Weights of a small text-conditioned image diffusion model.
Training: 3200 steps, batches of 64.
Rows from block 5 of the denoiser of a small text-conditioned image diffusion model, named by matrix and row number. Rows with one number within an expert belong to one neuron, the router's apart. Each number is 128 + 32 x the weight over its row's rms, rounded and kept within 0 to 255. All counts start at 0. After the name is the row's rms in percent of the matrix's.
Before each expert's rows are labels from the 100 images, of 14976 (inputs lightly noised), where the router gives the expert most weight on average: "patch colour" is the nearest of a few named colours to the mean colour under the peak. Only what is clearly more common there than usual is listed. The data: photos of plants and fungi (iNaturalist). In brackets: how many of the 100.
# router: router (model.blocks.5.mlp.router.weight, 8x160, trained with AdamW), inputs 128-159
# up: expert up (model.blocks.5.mlp.up, 8x80x160), inputs 128-159
# down: expert down (model.blocks.5.mlp.down, 8x160x80, transposed), outputs 128-159

# expert 2
patch colour: black (42)
router.2 095 [155 154 119 120 113 144 169 105  96 153 130 150 129  78 161 125 108  90  73 123 163 145  88 149 146 176 166 160  95 112 154 133]
up.23 107 [152 153 164 111 143 130 100  76  69 153 193 125  96 144 153  83 146 116 144 128 110 138  58 162 131 153  97 175 107 112 190  98]
down.23 099 [162 106 124 138 189 130 183 162 140 110  47 154 185 150 147 130 114 135 166 174 137 174 142 154 168 109 104 218  78 126 128 135]
up.24 092 [155 134 104  86 113 162 121 119 124 118 165 144 105 103 122 125 119 133 141 162 164  59  49 101 129  78  97 121 167 154 102 126]
down.24 086 [166 143 149 209 107  74 157 139 149 216 123  82 139 103 102 145 115 127 111 140 146 144 146 126 135 102 117 128 121 118 184 169]
up.25 104 [149 111 170 221 159 136 122  36 119 135  92 105 135 142 152  82  95 162 139 140 148  67 131 170 141 166 128  98 149 179 119 100]
down.25 100 [133 110 214 104  81 137 169  82 122 142 173 119  69 120 164 150 150 154 132 159 106  56 127 106  79 104  86  81 154 161 139 163]
up.26 102 [101  97 131 103 140 104 138 141 137 161 101 113 195 119 143 142 118 146 130 107 104  92 132 204 130 109 138 164 137  97 155  82]
down.26 093 [150 146 126 128 168 149 119 157 133 148  98  86 138 132 107 153 176 165 143 120  99 117 164 173 107 121 135  92  97 118 100 151]
up.27 089 [112 174  96 205 146 113 124 141 156  81 110  99 128 142 126 109 158 132 149 165  94 156 186 194 118 192 110 110 103 149 123 103]
down.27 098 [ 76 121 163 131 122 170 172 123 123 188 112 125 146 122 111 110 126  80 114 138 167 164 137 113  65 124 111  92 181 114 147 104]
up.28 092 [116 130  66 114 132 127 178 134  75 119 152 119 113  89 142 100 118 186  97 117 108  63  93  89 133 136 112 138 143 110 153 121]
down.28 098 [105 130 148 117 155 153  99 132 116 148 118 110 192 150  80 145 158 188  91 114 187  67  94 147 149  64 104 103 127 164  91 119]
up.29 094 [139 116 128 132 165 101 170 148 154  86 177 111  87 131 109 163 145 131 134 146 141 156  74  52  88 113 132 129 114 124 180 103]
down.29 089 [171 115 119 134 111  58 112 159 150 174 122 150 109 120  67 129 122  94 104 144 117 101 107 148 125  93 139  93 139 116 184 137]
up.30 133 [153 155 118 136 124 137 113 114 166 115 138 144 161 118 133 143 175  97 139 110 138 111 122 153  97 116 150 149 142 134 202  93]
down.30 128 [167 182  89 124 154 164 104 140 112 140 185 161 146  76 153 125  99 146 114 117 131 155  94  94 155 137 196 217 119 143 101 100]
up.31 095 [161 122 186 116  68 143 167 106 133 127  95 116 155 176 169  84 112  72 169 140 119 154  69 120 110 144 143 126 164 139 116 120]
down.31 087 [141 130  98 142 138 125 162 132 167  99 161 145 162 107 131 179 139 133 127 104  79 165  81 144 170 108 136 140 161 205 114 163]
up.32 129 [181 146 115  98  93 139 111  83 100 157 124 104  99 104 164 173 141 104 117 134 124 121 164 107 135 114  88 165 117 123 142 147]
down.32 125 [117 146 104 217 102 186  90  62 145  91 144 131 128 126 132 137 119 114  71  89 127 145 125 129 133 155 137 119 134 105 164 119]
up.33 124 [160  99 134 122 149 179  96  92 114  80  70 148 142 102  27 147 126 114 167  78 152 114 128 125  99 126 106 137 167 158 103 144]
down.33 121 [ 73 111 159 155 107 140 173 155 116 175 100 170 130  83  83 131 134 141 150 142 103 204  92 128 124 118 127  40 111 125 112 153]
up.34 085 [123  99  86 137 177 117 107 148 144 167 147 131 109 114 113  97 152 156  66  75 138  71 132 138 117 134  83 166 174 110 112 106]
down.34 091 [126 101 142 154 134 198 102 119  94 129 142 151 113 120 104 168 111  88  91 126 160 107  88 141 131 129  98  78 107  84  59 126]
up.35 089 [148  99 152 137 137 143  98 112 148  89  65 116 153 120 143  77 135  73 127 124 124 153 159 139 148  94 184 114 140 120 124 176]
down.35 097 [113 110  83 111 144 104 116  54 126 110  93 110 180 165 107 104 124  85  95 124 172  87 164 149 146 158 174 109 157 136 178 110]
up.36 086 [136 149 200 148 138 167 110 134 185 142 159 179 107 149  85 107 110 136 134 157 117 125  98 113 135 111 140 108  60 170 126 151]
down.36 086 [148 149  86 129 127 134 168 118 137  99  97  69 161 139 122 148  72  87 135 128  98 186 154  96 102 140 135 121 143 151  94 131]
up.37 109 [168  65 126 158 116 136 102  32  68 132  63  98 133 119 132 136  66 125 161 129 108  95 110 131 102 122 119 132 153 135 134 184]
down.37 117 [125 137 140 135 172 144 135  76 125 116 103 212  70 113 109 138 145 150 156 117  90 163  49 141 175 117 131 171  94 120 112 182]
up.38 082 [136  87 184 130 155 243 204 157 178 118 211  66 113 107 140 127 137 127  75 130 133 199 146 144 117 119 107 115 129 114 154 165]
down.38 095 [162 157 127  78 115  79 131 171  96 141 175  78 137 173  80  93 105  49 155  98 129 121 152 121 130 156 142 144 102 141 178 143]
up.39 097 [141 128  95 152 134 164 139 142 146 148 190 125 130 178 133 213 100 148  91  83 132  77 110 114 115  89 138 132 172 103 123 157]
down.39 097 [106  85 137 149 138 156 138 137 143 136  64 110 137 108 110 167 143 115  74  87 154 139 136  95  99 137 156 142 111 159 105 148]
up.40 096 [176  70 156 138 129 136 166 121 204  78 109 164 111 108 143 138 133 115  80 116 130 119 122  81 128  96 184 162 139  61 153 138]
down.40 099 [102  94  99  77 111  77 168 152 140 138 121 138 128 127 142 108 122 156 144 201 142 142 162  68 137  99 237 160  81 118  94 104]
up.41 122 [ 97 145 126  87 134 144 179 126 171 119 210 136 136  82 186 130 165 118  95 178 143 111 154 119 107 135 174 154 158 137 125 127]
down.41 116 [169 154 122 134 133 152  73 111 134  73 234  65 122  73 110 125 176 123 147 138 149  75  95 113  97 118 128 163 125 123 177 101]
up.42 120 [105  71  53 124  86  91 174 141 187 173 107 153 120  59  67 107 157 180 133  97 115  83  97 142 114 140 151 178 123 169 140 132]
down.42 118 [102 159  95 137 179 107 142 152 118 160 109 113 137  75  65 126 190 166 110 161 147 152  94 156 164 122 104  59 101 127 126 199]
up.43 091 [174  87 161 146 182 172  97  76 111 144 113  57 112  78 134 123 106 100  75 137 134 180 122 176 110 128  87 185 130  97 112 111]
down.43 092 [153  62 177 127 114  99 164 159 121 136 154 132 161 158 141 106  58 221 171 130  86 166 105 142 116 182 117 111 101 107 130 135]
up.44 105 [151 129 132 116 148 160 189 168 142 124 134  97 149 209 125 121 121  57 156 150  79 121 125 146 152 140 135  94 125 113 182  75]
down.44 089 [157 124 121  77 121  89 171 119 142 139 171  78 101 149 123  63 170 141 191 134 167 136 129 121  52 173  68 136 125 133 119  95]
up.45 090 [144 111 113 101 130 111 122 100 100 185 159 133 123 108 118 134 158 132 106  35 114 109  78 142 165  58 202 201 142 128 137 106]
down.45 096 [119 169 159 158 114 167 141 124 171 126 124 111 109 121 154 153 140  76 114 172 153  82 139 107  63 124 109 218 146 117 125  71]

# expert 5
patch colour: grey (80)
router.5 106 [115  72 101 109 104 139 112 158 141  93 139 141 110 145 139  92 113 123 115 150 174 147 133  91 128  55 158 173 149 115 175 142]
up.23 106 [156  84 129 108 110  78 130 155 160 131 204 119 163 115  86 162 155 154 141  93 131 135 113 133  87 105 119 117 113 127  82 113]
down.23 107 [ 92 151 132 158 116 163  22 148 140 122 152  88  80 107 119  84 148 117 158 148 120 156 101 129 123 150 101  43 111 158 173 147]
up.24 081 [145  52 164 117 160 160 209 126 116 109 148 162 137 139  94 142 164 183 169 103 147 116 142 140 134 135 173 135 129  95 102  56]
down.24 081 [105 129 205 121 122 138 100 140 126  74  93 125 148 132 115 131 107 155 129 105 115  89 115 131 145 152 128  64  69 152 113 126]
up.25 089 [160  83 151 153 122 109  81 107 156 128 163 157 117 128 182 114 196 205  86 118 101 151 121 210 119  84  66 145  97  62 169 146]
down.25 094 [131  81 130 189  84  94 142 176  97  89 122  60 133 158 161  60 114 169 105 166 142 134 121 182 138  89 102  71 138 110 155 115]
up.26 100 [111 107 103 191 149 151  71 155 134  84  98 150 116 105 100 126 114 115 172 141 162 111  90 137 164 166 218 204 132  81 150  59]
down.26 099 [129 132 191  73 116 124  79 191 128 140 130 198 116 173 156 122  88 147 117 162 136 125  54 131  98 141 161 127  96 128 138 114]
up.27 098 [111  42 111 148 134 119 130  47 134 102 148 186 124 160 128 151 195 120  85 170 182  79 150 109 120 146 148 181 120 140 110  75]
down.27 095 [126 143 111 171 131 129  72 104 130  94  90  88 113 143 104 171 164 147  91  85 124 152 152 120 107 118 150 193 100  90 136  88]
up.28 121 [166 144 122  88 136 116 217  79 147 137  70 116 142 171 155 123 123 119 172 129 135 119 152  90 133 132 220 158  77 114 130 138]
down.28 112 [166  91 105 132 135 108 225 125 202 107  58 130 160 102  86 106  97 109 154 159 155 101 181 141  63 149 134 164 126 112 149  89]
up.29 094 [ 86  50 130 145 162 122 112  85 203  78 122 103 112 124 124 165 128  84 160 134 158 148 168 116 155 120 130 108 148 128 124  95]
down.29 094 [150 129 143  95 137 132 131  76 148  77  65 120  59 166 163 113 110 117 150 123 130 146  92  86  77 130  86 105 164 133 180 117]
up.30 096 [162 119  83  90 104 103 125 159 142 152  93 157 161 138 135  96 161 130 112 135 150 104  68 147 144 153  91 139 142 191 127 161]
down.30 093 [140 125  87 132 142 176 151  96  93 151 103 163 232 127  92 100 125 103 167 117 126 112 113 131 119  99 134 109 112 114  87 173]
up.31 112 [114 113  92 125 156 132 121 128 160 136 151 125 171  99  88 123  69 145 156 123 136 118 103  86 171 155 168 156  90 157 146 160]
down.31 103 [125 187 116 104  99 143 115 122 118 145 126 133 161 102 142 149 119 139  63 161 139 151 135 160  43 145 180 138 126 173 109 125]
up.32 104 [100  66  99 177 190 146 172  75 176 150 111 165 124 160 193 117 187 124 143 136 103 113 111 130  94  38 138 167 132 161 164 134]
down.32 097 [128 143 126  73 155 176 162 118 111 118 106  85  88  84 105 160 157 179 109  65 132 117 181 134 188 201  75 120 172 172  68 133]
up.33 122 [120  93 125 123 154 133 190  75 159 137 129 137 130 115 116 193 179 114 153 135  94  68  69 130 140 107 109 113 136 161  88  82]
down.33 126 [102 134 116 217 129 115 186 103  96 125  91  79 126 138 110 129 162 114 104 110 156 114 119 119  83 100 104 130 172 184 136 100]
up.34 124 [137 108  66 112  73 147 108  97 139 141 111 180 114 150  66 158 142 109 125 107 143 107 132 131 116 160  69 151 151 140  67 112]
down.34 127 [132 109 170 170 102  86 138 123 132 107  65  78 108 172 143 101 189 150 116 116 116  88 119 126 108  85  90 100 114  78 170 141]
up.35 130 [118 110  90 114 125 105 157 122 147 167 162 137  95  89 123 101 153  82 173 127 103 167  47 135  95 116 144 135 131 181 132 122]
down.35 133 [ 98 145  92 139 142 165  99 124 102 133 161 109  94 122 162 136 134  71 145 129 126  72 110 131 138 202 107 174 173 164 157  55]
up.36 098 [130 150 100 110  84 121 125  98 152  92 123 120 108 186 162 159 113 145 150 125 145 117 162 122 160 111 165 134  90 113  98 156]
down.36 098 [170  90  96  93  95 163 148 105  96 138 135  75 105 129  99  96 153 116 137 130 164  94 141 171 124 153 148 146 143 133 169 114]
up.37 082 [114 121 128  83 170 130 136 127 135 177 191 149 128 158 186  29 157 116 141  77  88 140  73 115 164 142  74 131 114  82 173 112]
down.37 099 [ 83 107 134 184 146 144  75 105 115  89 144 187 176 170 131 166  43 136 143 161  96 145  68 151 152 158 129 104 107 119 138 140]
up.38 115 [ 94  72  63 129 153 118 125  97 110 124 156 176 159 141 111 105 152  94 148 130 129  93 119 164  89 149  91 176  64 120 116 113]
down.38 111 [121  77 136 152 158 137 128 142 133 149 140 148 136 122 151 160 160 132 148 163 118 116 112 161 164 146 146 112 161  97 114 147]
up.39 083 [129 100 122  88 161  61 157 195 129 114 131 135 135 109 109 171 173 132 117 167 130 120  78 146 114 170 176 118 144 124 154 155]
down.39 092 [128 177 137 148 127 115 101 120 110 142 140 125 190 107 111 126 123 111 176  99 200 124 143  85 161 164 137 122  97 175  75 170]
up.40 103 [100 160 164  95  99 107  96 145  66 113 115 143 159  68 158 197 147 126 174 194  87 138  70 131 140 139 149  50 153 127 171 165]
down.40 096 [ 79  74 110 184 103 186 167 165 132 146  91 157 146 124 153 120 154 142 154  47 162  76 133 144 171 161 180 158 149 108 133 178]
up.41 092 [100 139 132  60 146  96 137 161 163  79 159 130 121 181  44 110 102  87  97  94 119 112 161 103 103 140  95 159 126 173 136 139]
down.41 083 [154  96  92 170 105 198 168 164 115 149 111  91  70 160 142 126 250  99 132 135 144 154  62 171 152  88 137 151 118 152 132 116]
up.42 093 [125  59 107 127 187 109 135 132 164 153 100 136 164 133 111 144  98 163 141 111 119  77  91  50 133 146 170 153 164 183  95 139]
down.42 095 [152 138 199 132  81 174 195 168 110 161 129 192 132 125 152 121 115 152 139 112 164 146  89 132 149 137 178 115  51 147  76 148]
up.43 080 [153 119 151 144 156 170 155  90 150 149 132 115  96  76 105  78  92  87 130  94 114 105 189 144 181 121  92 126 117 146 136 107]
down.43 088 [139 191 129 125  82  48 119 108  62  85 100 111 131 158 156 145 107  94 128 122 110 168 129 182 134  82  83  85 130 185 118 117]
up.44 092 [121  86  74 128 148 124 142 171 152  84 156 157 109  89 150 119 121 117  88 149 155 112 111 117 124 103 187 161 160  90 182 148]
down.44 087 [132 162 132  96 107 104  96 146 151 194 124 137 149 179 115 138 178 172  93 121 177 114 127 140 120 137 127  99  85 127 110 144]
up.45 089 [117 124 139 121 152  79  89 161 132  86 200  63 182 173 199 157  99 146 141 167 123 118 134 103 131  43 123 101 102 172  97 148]
down.45 087 [168 115 137 103 111 103  92 160 140 128 177 103 109  86 129 158 134 128 163 124 111 102 158  92  69 215 107 138 148 117 198 189]

# expert 4
patch colour: green (65)
router.4 082 [129  84 163  70 108  30 130 163 146 109 158 114 138 131  95 127  99 130  80 135 163 137  92 166 104 170 132  80 109  78 127  97]
up.23 088 [146 119 162 103 110  89 138  91 163  94 145 165 130 154 146  97 131 132  86 165 101 114 206 178 140 165 129  72 158  82  73 133]
down.23 087 [155  89 149 145 147 131 157 123 155 150 118 107 149 148 114 181 105 108 178 128 114 195  74 147 123 156  77  86 163  90 152 109]
up.24 128 [ 88  89 135 138 103 205 134 114 148 127  64 148 137 122 176 130  82  86 125  88 100 107 139 124  75  38 135 134  66 142 118 141]
down.24 134 [142 140  80 174 172 200 114 113 168 116 112  91 198 150  82 121 112 129  86  97 115  89 107 114 149 130 134  95 194 162 133 122]
up.25 105 [147 160 149 115 136 136 177  94 161 114 173 171 115 123 146 113 151 122  69 141 153 106 150 127 156 183 107 230  68 144 136 151]
down.25 108 [164 140 197 129 146 121  92 144 117 114 159 125 133 149  51 147 113 127 156 123 113 122 126  99 109 148 117 124 165 122 161 185]
up.26 104 [152  98 153 112 166 110 155  80  89  83 192 164 198 170  69 135 106 157  87 146 159 142 146 108 132  74 129  73 154 131 115 127]
down.26 092 [162  85 141  77 105 126 131  78  98 134 150 120 109 121 138 167  96 116 196 130 140 137  81 113 143  81 106  51  76 100 148 103]
up.27 091 [ 96 186  76 155 168 139 185 139  75 161 176 109  93 133 186 169 138 131  69 106 121 129 168 142 103  86  79 149 107  76 112 129]
down.27 102 [118 160 153  98 146 109  75 120 118 120 151 139 115 102 135  73 122 148 103  97 131 176 121  66 170 102 119 136 175 200 157 111]
up.28 088 [147 148 145  85 149 131  68 137 149 141  88 106 121 137 149 143 152 140 140 127 169 136  52 102 179 128 104 125 187 128 109 146]
down.28 089 [125 132 153 155 106 219 169  83 126  74 131 175 144 118 133 135 126 159 122 120  99 115 155  84 121 139 120 100 114  92 172 181]
up.29 103 [144 113 163 202 127 132 131 125  75 100 133 100 155 171  90 141 150  96  74 150 105  89 187 144 160  72 134 121 108 130 127 103]
down.29 095 [135 118 147 136 186 133 116 143  97 196 143 141 109 141  81 121 156 116 140 140 157 115 138  86 130 132  52 142 124  97 140  79]
up.30 087 [169 112 151 167 129 118 123  86  86  84 161 172 165  81 171 133 150 179 150 116 122 119 106 203 132 103 119 113 194 174 113 119]
down.30 086 [111  97 101 103  91 167 154 129  84 132  70 130 130 111 144 152 162 149 117 172 152  31 158 140 151 161 144 178  70 109 111 156]
up.31 111 [126  99 173 104 145  86 147  92 127 120 129 109  78 135 173 141 132 156  88 152 153  95  68 111 246 108 142 129  97 106 142 123]
down.31 101 [164 157 141 104 148 106 124  78 156 115 114 113 125 147 134  97 144 106 105 113 151 127 119 134 157 143  82  69 125 133 175 155]
up.32 097 [143  89 205 230 138 147 167 113 167 115  87 113  98 117 209  94  89 122  85  69  80 128 150 178 218 158  84 156 155 137 108 127]
down.32 107 [181 108  83  73 238 159 134 116 147 174 127 101 195 157  82  82 176 117 120 121 118 123 147  73 153 136 166 167 183 126  63 112]
up.33 104 [150 147 193 127  91  64 149  60  92 118 127 126  99 119 165 134 101 152  95 151 134 138 197 113 157 131  95 106 163 161 116 136]
down.33 098 [119 102 138 101 121  97 124 167 113 162 136 145 140 128 207 134 116 149 139 127 130 157  96 144 151 119  93 129 152 154  98 152]
up.34 122 [148 119 119 157 122 167 153 105  92 112 171 110 103  99 119  86  76 123 157 143 150 130 104 144 163  79  97  83 195 133  49 117]
down.34 116 [183 101 168 105 135  77 150 114 158 121  92 126 144 104 175 138 119 129 160 189 102 106  98 128 127 139 101 115 147 142 149 105]
up.35 093 [107 165 113 138 149 163  98 146  67 157 136 133 123 105 151 117  86 144  84  92 146 113 140 123 160 189  75  81 133 120  98  86]
down.35 096 [103 105 134 120 127 128 174 164  84 172 119 161 111 107 159 135 139 198 148  97 104 117 113 150 152 132 141 186 111 152  84 160]
up.36 097 [120 188  57 162 128 110 112 178 157 172 117 117 128 108 209 121 122 127 121 128  95 140 103 131  67 125 118 126 115  85 127 132]
down.36 097 [130 108 127 146 107  85 175 164 137 149 124 131 136  77 142 109 102 209 137 117 167  94 126 155  83 140 214 138 110 132  98 154]
up.37 081 [111 130 128 181 182 129 102 171 136  99 103  90 143 122 162 114 117 134 115  70 127  33  83 151 146 132 101 122 140  80 172 135]
down.37 085 [138 135  99 195 114 127 145 105 111 143 121 184 106 154 175 158 106 140 132 101  96 123 139 100 109 148 148  96  86 153 152  90]
up.38 093 [185 111 139 135 114  81 143 103 125 173 186 115 149 153 123 118  94  82 138 156 106  80 157 135 180 136 139 163 160 118 161 164]
down.38 083 [ 24 116 147 137 125  81 167  93 105 147 109 140  92  90 171 171 176 133  62 163 205 114 140  96 152 172  86 147 166  97 171 107]
up.39 081 [128  75 107  99 135 140 154 175  83 131 147  90 167 110 110  89 123  62 102 116 146 136  94 107 161 166  84 155 156 175 160 178]
down.39 094 [135 133 119 101 168 142 170 127 194 139 132 115 137  88  76 119  87 142 182 162 149 154 169 122  83 135 182 159 168 146 171 170]
up.40 108 [128 144 111 122 160 139  74 150 102 190  89 144 113  82 110 136 148  99  65 117 129 105 150  47 154  97  69 101 124 147 129 127]
down.40 103 [ 95 125 141 139  69 161 119 150 120  79  82 141 153  73 125 123 115 134 186 164 137 117 132 100  90  84  87  70 124 154 149  89]
up.41 088 [136 169 158 114 172  91 142  67 143 173 182 139 110 141 160 123 135 135  83 123 116 136 183 147 101 106 156 136 178 141  65 120]
down.41 090 [108 118 116 124  94 114 162 219 138  76 159 178 159 104  85 165 168 109  76  80 103 152 159 148 138  94 115 170 142 171  35 113]
up.42 117 [131 108 117 175 159 114 167 117 151 137  83 111 140 160 170  87  89 121 121  94 107 125 126 164  86 133 156 135 129 118  94 134]
down.42 113 [139 136  75 243 170 134 166  94 208 139 134 102 154  95  93 167 128 111 127 108 178  78 141 141  73 113 199 125 139 122  82  63]
up.43 086 [121 163 134  88 104 151 111  63 122 167 115 138 131 113 121 144 146 159 126 174 200  82 137 129  98 149  76 139  99 190  87 127]
down.43 093 [159 118 185 168 138 140  67 118 126  93 136 164 147 146 151 146 105 151 123 164 137 176 140 121 159  87 119  84 118 106  83  78]
up.44 099 [126 109  76 172  89 147 115 139 126 136 100  98 134 136 144 155 188 178  90 153 167 161  99 126 185 143 110 124 204 138  69 107]
down.44 094 [155  94 135 143 127 138 140 126 102 146 117 144 149 106  87 135 144 161 142 117 122 116 176  97 184 106  88 140 112 127 119 145]
up.45 083 [145 153  73 128  94 155 141  53  82 183 125 113 146 134 103  95  97 119  68 163  99 138 116 158 195 117  95 167 104 147 116 173]
down.45 085 [147 153 142 106 180 160 174  77 128  89 152  69 115  82 122 118 149 150 121 123 142 164 136 148 123 144 121 144 150  97 129  94]

# expert 6
patch colour: cyan (34); white (25)
router.6 100 [139 120 159 155  89 134 126 123 127 104 160 118 162 171 110 123 165 170 100  99 112 138  96 166 108 108  81  91 157 142 112 100]
up.23 089 [106 100 101  70  75 122 126 144 108 135 176  86 139 138 115 130 193 169 128 180 126 136 152 167 143 143 155 110 152  33  63 132]
down.23 085 [170 127 130 160 172  53 115 156 150  63 111 114 123 138 186  88  87  84 138 118  73 121 143 127 122 135 120 117 151  99 131 126]
up.24 122 [111 106 167 158 111 103 167  71 117 112 128 160 141 111 112 106 113 101 104  86  89 151 195 111 133 105  75 109  93 106 112 128]
down.24 108 [ 97 133 147  80 175 137 110 141  98 161 106 140  87  94 137  79 138 103 163 182 156 129  74 177 196 102  83  52  85 147 118  57]
up.25 086 [ 76 156  95 132 132 170 121 195 115  91 152 115 126 108 136 161 137 140 183 117 126 153 111 102  67 119 107 175 130 130 100 119]
down.25 082 [152  84  91 133 149 169 107 176 157 136 111 116 115 169 106 188 152 169 152 147 136 186 140 125  41 143 114 180 113 116 104 109]
up.26 092 [135 169 137  96 139 132 129 146 111 140 119 100  97 144 112 163 114  61 195 100 155 197 150 161 138 178  66  49 131 100 132 159]
down.26 093 [170 123 118 150 100 141  73 133 130 140  86 130 168 163 190 132 175 164  67 190 113 161 145 150  91 151 146 174  64 112 173 161]
up.27 095 [128 175 115  78 138 112 144 117 102 145 200 146 102 112 146 117 158 132  60 121 126 111  88 103 130 101  92 144  82 145 162 133]
down.27 097 [120 107 190 128 107 176 139 120 122 199 123 159 102 138 176 214  68 179 125  74 136 102 137  87  82 119 109 116 124 121 154 142]
up.28 090 [ 93 137 120 105 100 162 102 103  80 189 139 107 143 170 134 169 149 149 119 138 116 146 101 171 143 132  60 159  96 136 202  97]
down.28 099 [ 71  92 197 130 139 155 132 132 121 117  99 162 118  55 131 129 162 132 128 197 107 154 118 155  98 140  99 112 127 132  36 121]
up.29 096 [111 122 111 134  79 121 129 104 135 132 156  89 140 175 124 137 107  77 150 111 152 120 121 114 117 141 120 107  93 134 155 107]
down.29 107 [130 140 176 122 132 161 139  96  99 122 144  66 142 148 105  90 179  65  90 157 164 126 121 140  87 136 102 103 156  69 165 171]
up.30 080 [114 125  91 164 146 152 164 133 150 148 157 144 104 166 141 199 110 106 162 103 170 141 132 143 197 101  74 124 148 133 128 154]
down.30 090 [ 54 161 108 138 161 114 121 126 107 114 140 138 152  64 155 107 174 103 137 137 153 134 183 182 164  63 170 123  78 103 146 148]
up.31 117 [159 153 146 128 176 101 134 162 122 110 144 139 151 118  99 139 171 136 117  99 164 143 137  91 161 135 112 140 172  67 127 145]
down.31 122 [188 121  73 106 197 146 101 105 112 114 174 107 164  98 160 169 150 116  81  60 123  96 131  86 159  58 130 120 158 180 125 160]
up.32 081 [138  82 204 153 116 111 154 148 160 153 138 161 131 177 107 101 152 124 120 174  81 114 128 136 161 107 118 136 121  80 175 115]
down.32 092 [103  97 134 132  93  86 167  81 101  73  82 130 140 103 147 109 144 112 135  90 191 111 144 146 158 112 181  92 170 126  90  85]
up.33 133 [ 94 170 151 203 135 131 129  85 146 151 104 137 136 133 196 151 122  60 134  68  85  91 186 126 180 158 102 117 119 109  86 109]
down.33 123 [ 84 127 139 117 182 142 157 101 124 159 140 129 174 102 111 111 114 158 124 214  97  91  93 125 138 131 137 126 128 170 115  84]
up.34 123 [ 84  82 149 113 126 151  86 161 133  65 173  96 111  99 152  90 141 107 146 141  88  97  98 121 117 176 123 161 157 169 138 138]
down.34 127 [179 136 139 142 172 106  38 144  77 142 205  68 113 164 111  80 127 158 177 137  87 144 103 113 113 130  97  67  95 137 135 100]
up.35 093 [188  86 194 168 144  95 152 113 127 180 116 140 165 154 157 113  88 121 137  80 111 128 145  96 146 136  83 123 145 163 137  97]
down.35 099 [109 123 148 162 136 209 163 115 122  53 201 141 103  94 144 169 164 173 118 154  89 111  89 111 111 124  99 125 134 112 126 126]
up.36 090 [167 124 123 122 201 164 190  57 154 126 134 104 112 136 125 112 128 136  58 133 118 152 133 157 114 179 132  72 171 114  87 114]
down.36 095 [150 203 122  99 125 120 167 112 140 176 164 153 109 107  89 107 164 139 127 179 237 168 132 137 123 188 111 103 179 138 137 100]
up.37 095 [146 126 108 174  85  96  77 167 100 130 183 108 174 145  93 132 143 121 185 131 123 148  74 164  59 161  75 117 145 139 116 119]
down.37 092 [129 112 165 134 108 178 159 111 154 120 104  90 132  99 142 130 112 150 133 128 108 136 187 147  61 136 100 195  93 146  88 131]
up.38 087 [150 134 141 112 177  95 214 126 116 142  72 148 181 165 117 222 163  96  85 143 142 122 117 128 170 144  47 102 145  84 120 115]
down.38 092 [141 128 136 103 115 160 120  88 142 181 169 166 106 126 137 133 116 107  82 113 135 103  75  87 104 192 147 150 142 145 188 129]
up.39 091 [145 101 123 150 122 147  80 151 156 135 178 171 137 131  89 146  95 116 118 128 171 109 114 164 209  82  67 141 119 192 155 147]
down.39 092 [130  56 135 130 159 117 181  99 112 128 105 150 114 116 107 178 155 139 179 172 155 114 174 164  90 153  56 144 117 114 150 174]
up.40 078 [152 122 114  84 146 148 182  74 143 152 154 110 114 119 178 114 164 149 120 144 135 112 171 125 127 151 166 192 213 117 100 119]
down.40 079 [168 165 145 151 136 163  62 171 134 134  54 153 158 140 120 135 131 111 118 106 119 177  78  88 163 155  92  60 180 106 123 120]
up.41 091 [148 142 143  94 142 121 125  54 167  60 104 105 156 158  92 119 133 157 103 167 181 152 126 146  88 149 169 168 158 151 174 123]
down.41 094 [146 118 134 123 127  96 121  96  95 177 136 116 116  74 110 145 131 140 190 125  85 112 137  63 124 109 126 138 145 143 111 118]
up.42 085 [141 110 190 117 140 172 130 101  89 127  90 128 162 161 123 130 159 115 126  88 124 119 194 161 148 112 101 137  78  98 125 137]
down.42 084 [ 97 128 147 143 101  92  47 120  95 111  94 132 129 115 119 144  61 125 115 105 131 112  63 142 162  98 152  71 131 123 166  94]
up.43 092 [132  96 122 147 115 101 119 100  59  75 124 122 125 149 177  90 147 127 153 167 152 151 147 101 145 118  93  85 139 111 178 126]
down.43 096 [ 85 128 120 133 143 175 131 113 142  87 149 188 160 126 211 177 142 147 130 152 121 153  48 102 104 175 138 157 108 151 194 113]
up.44 110 [ 94 181 144 150 150 121 133 144 158 131  72  86 163 133 138 158  69  72 152 158  86 126  84 171 136 135 144 153  90 152 117 192]
down.44 102 [138 144 132  79 163 106 117  84 127 116 125 156 150 146 205 130  89 129 106 133 120 186 131 133 168 105 111  68 135 100 144 121]
up.45 093 [ 86 125 132 135 158 165 137 106 193 149 114 127 113 134 117 118 144 152  90 172  77 183  48 148  82 150  89 134 134 118 105 135]
down.45 095 [168 160 148  92 138  82 154 144 145  79 119 127 112 127 119 134 124 122 140 131 124 130 117 134  84 162 161 124 158 140 112 131]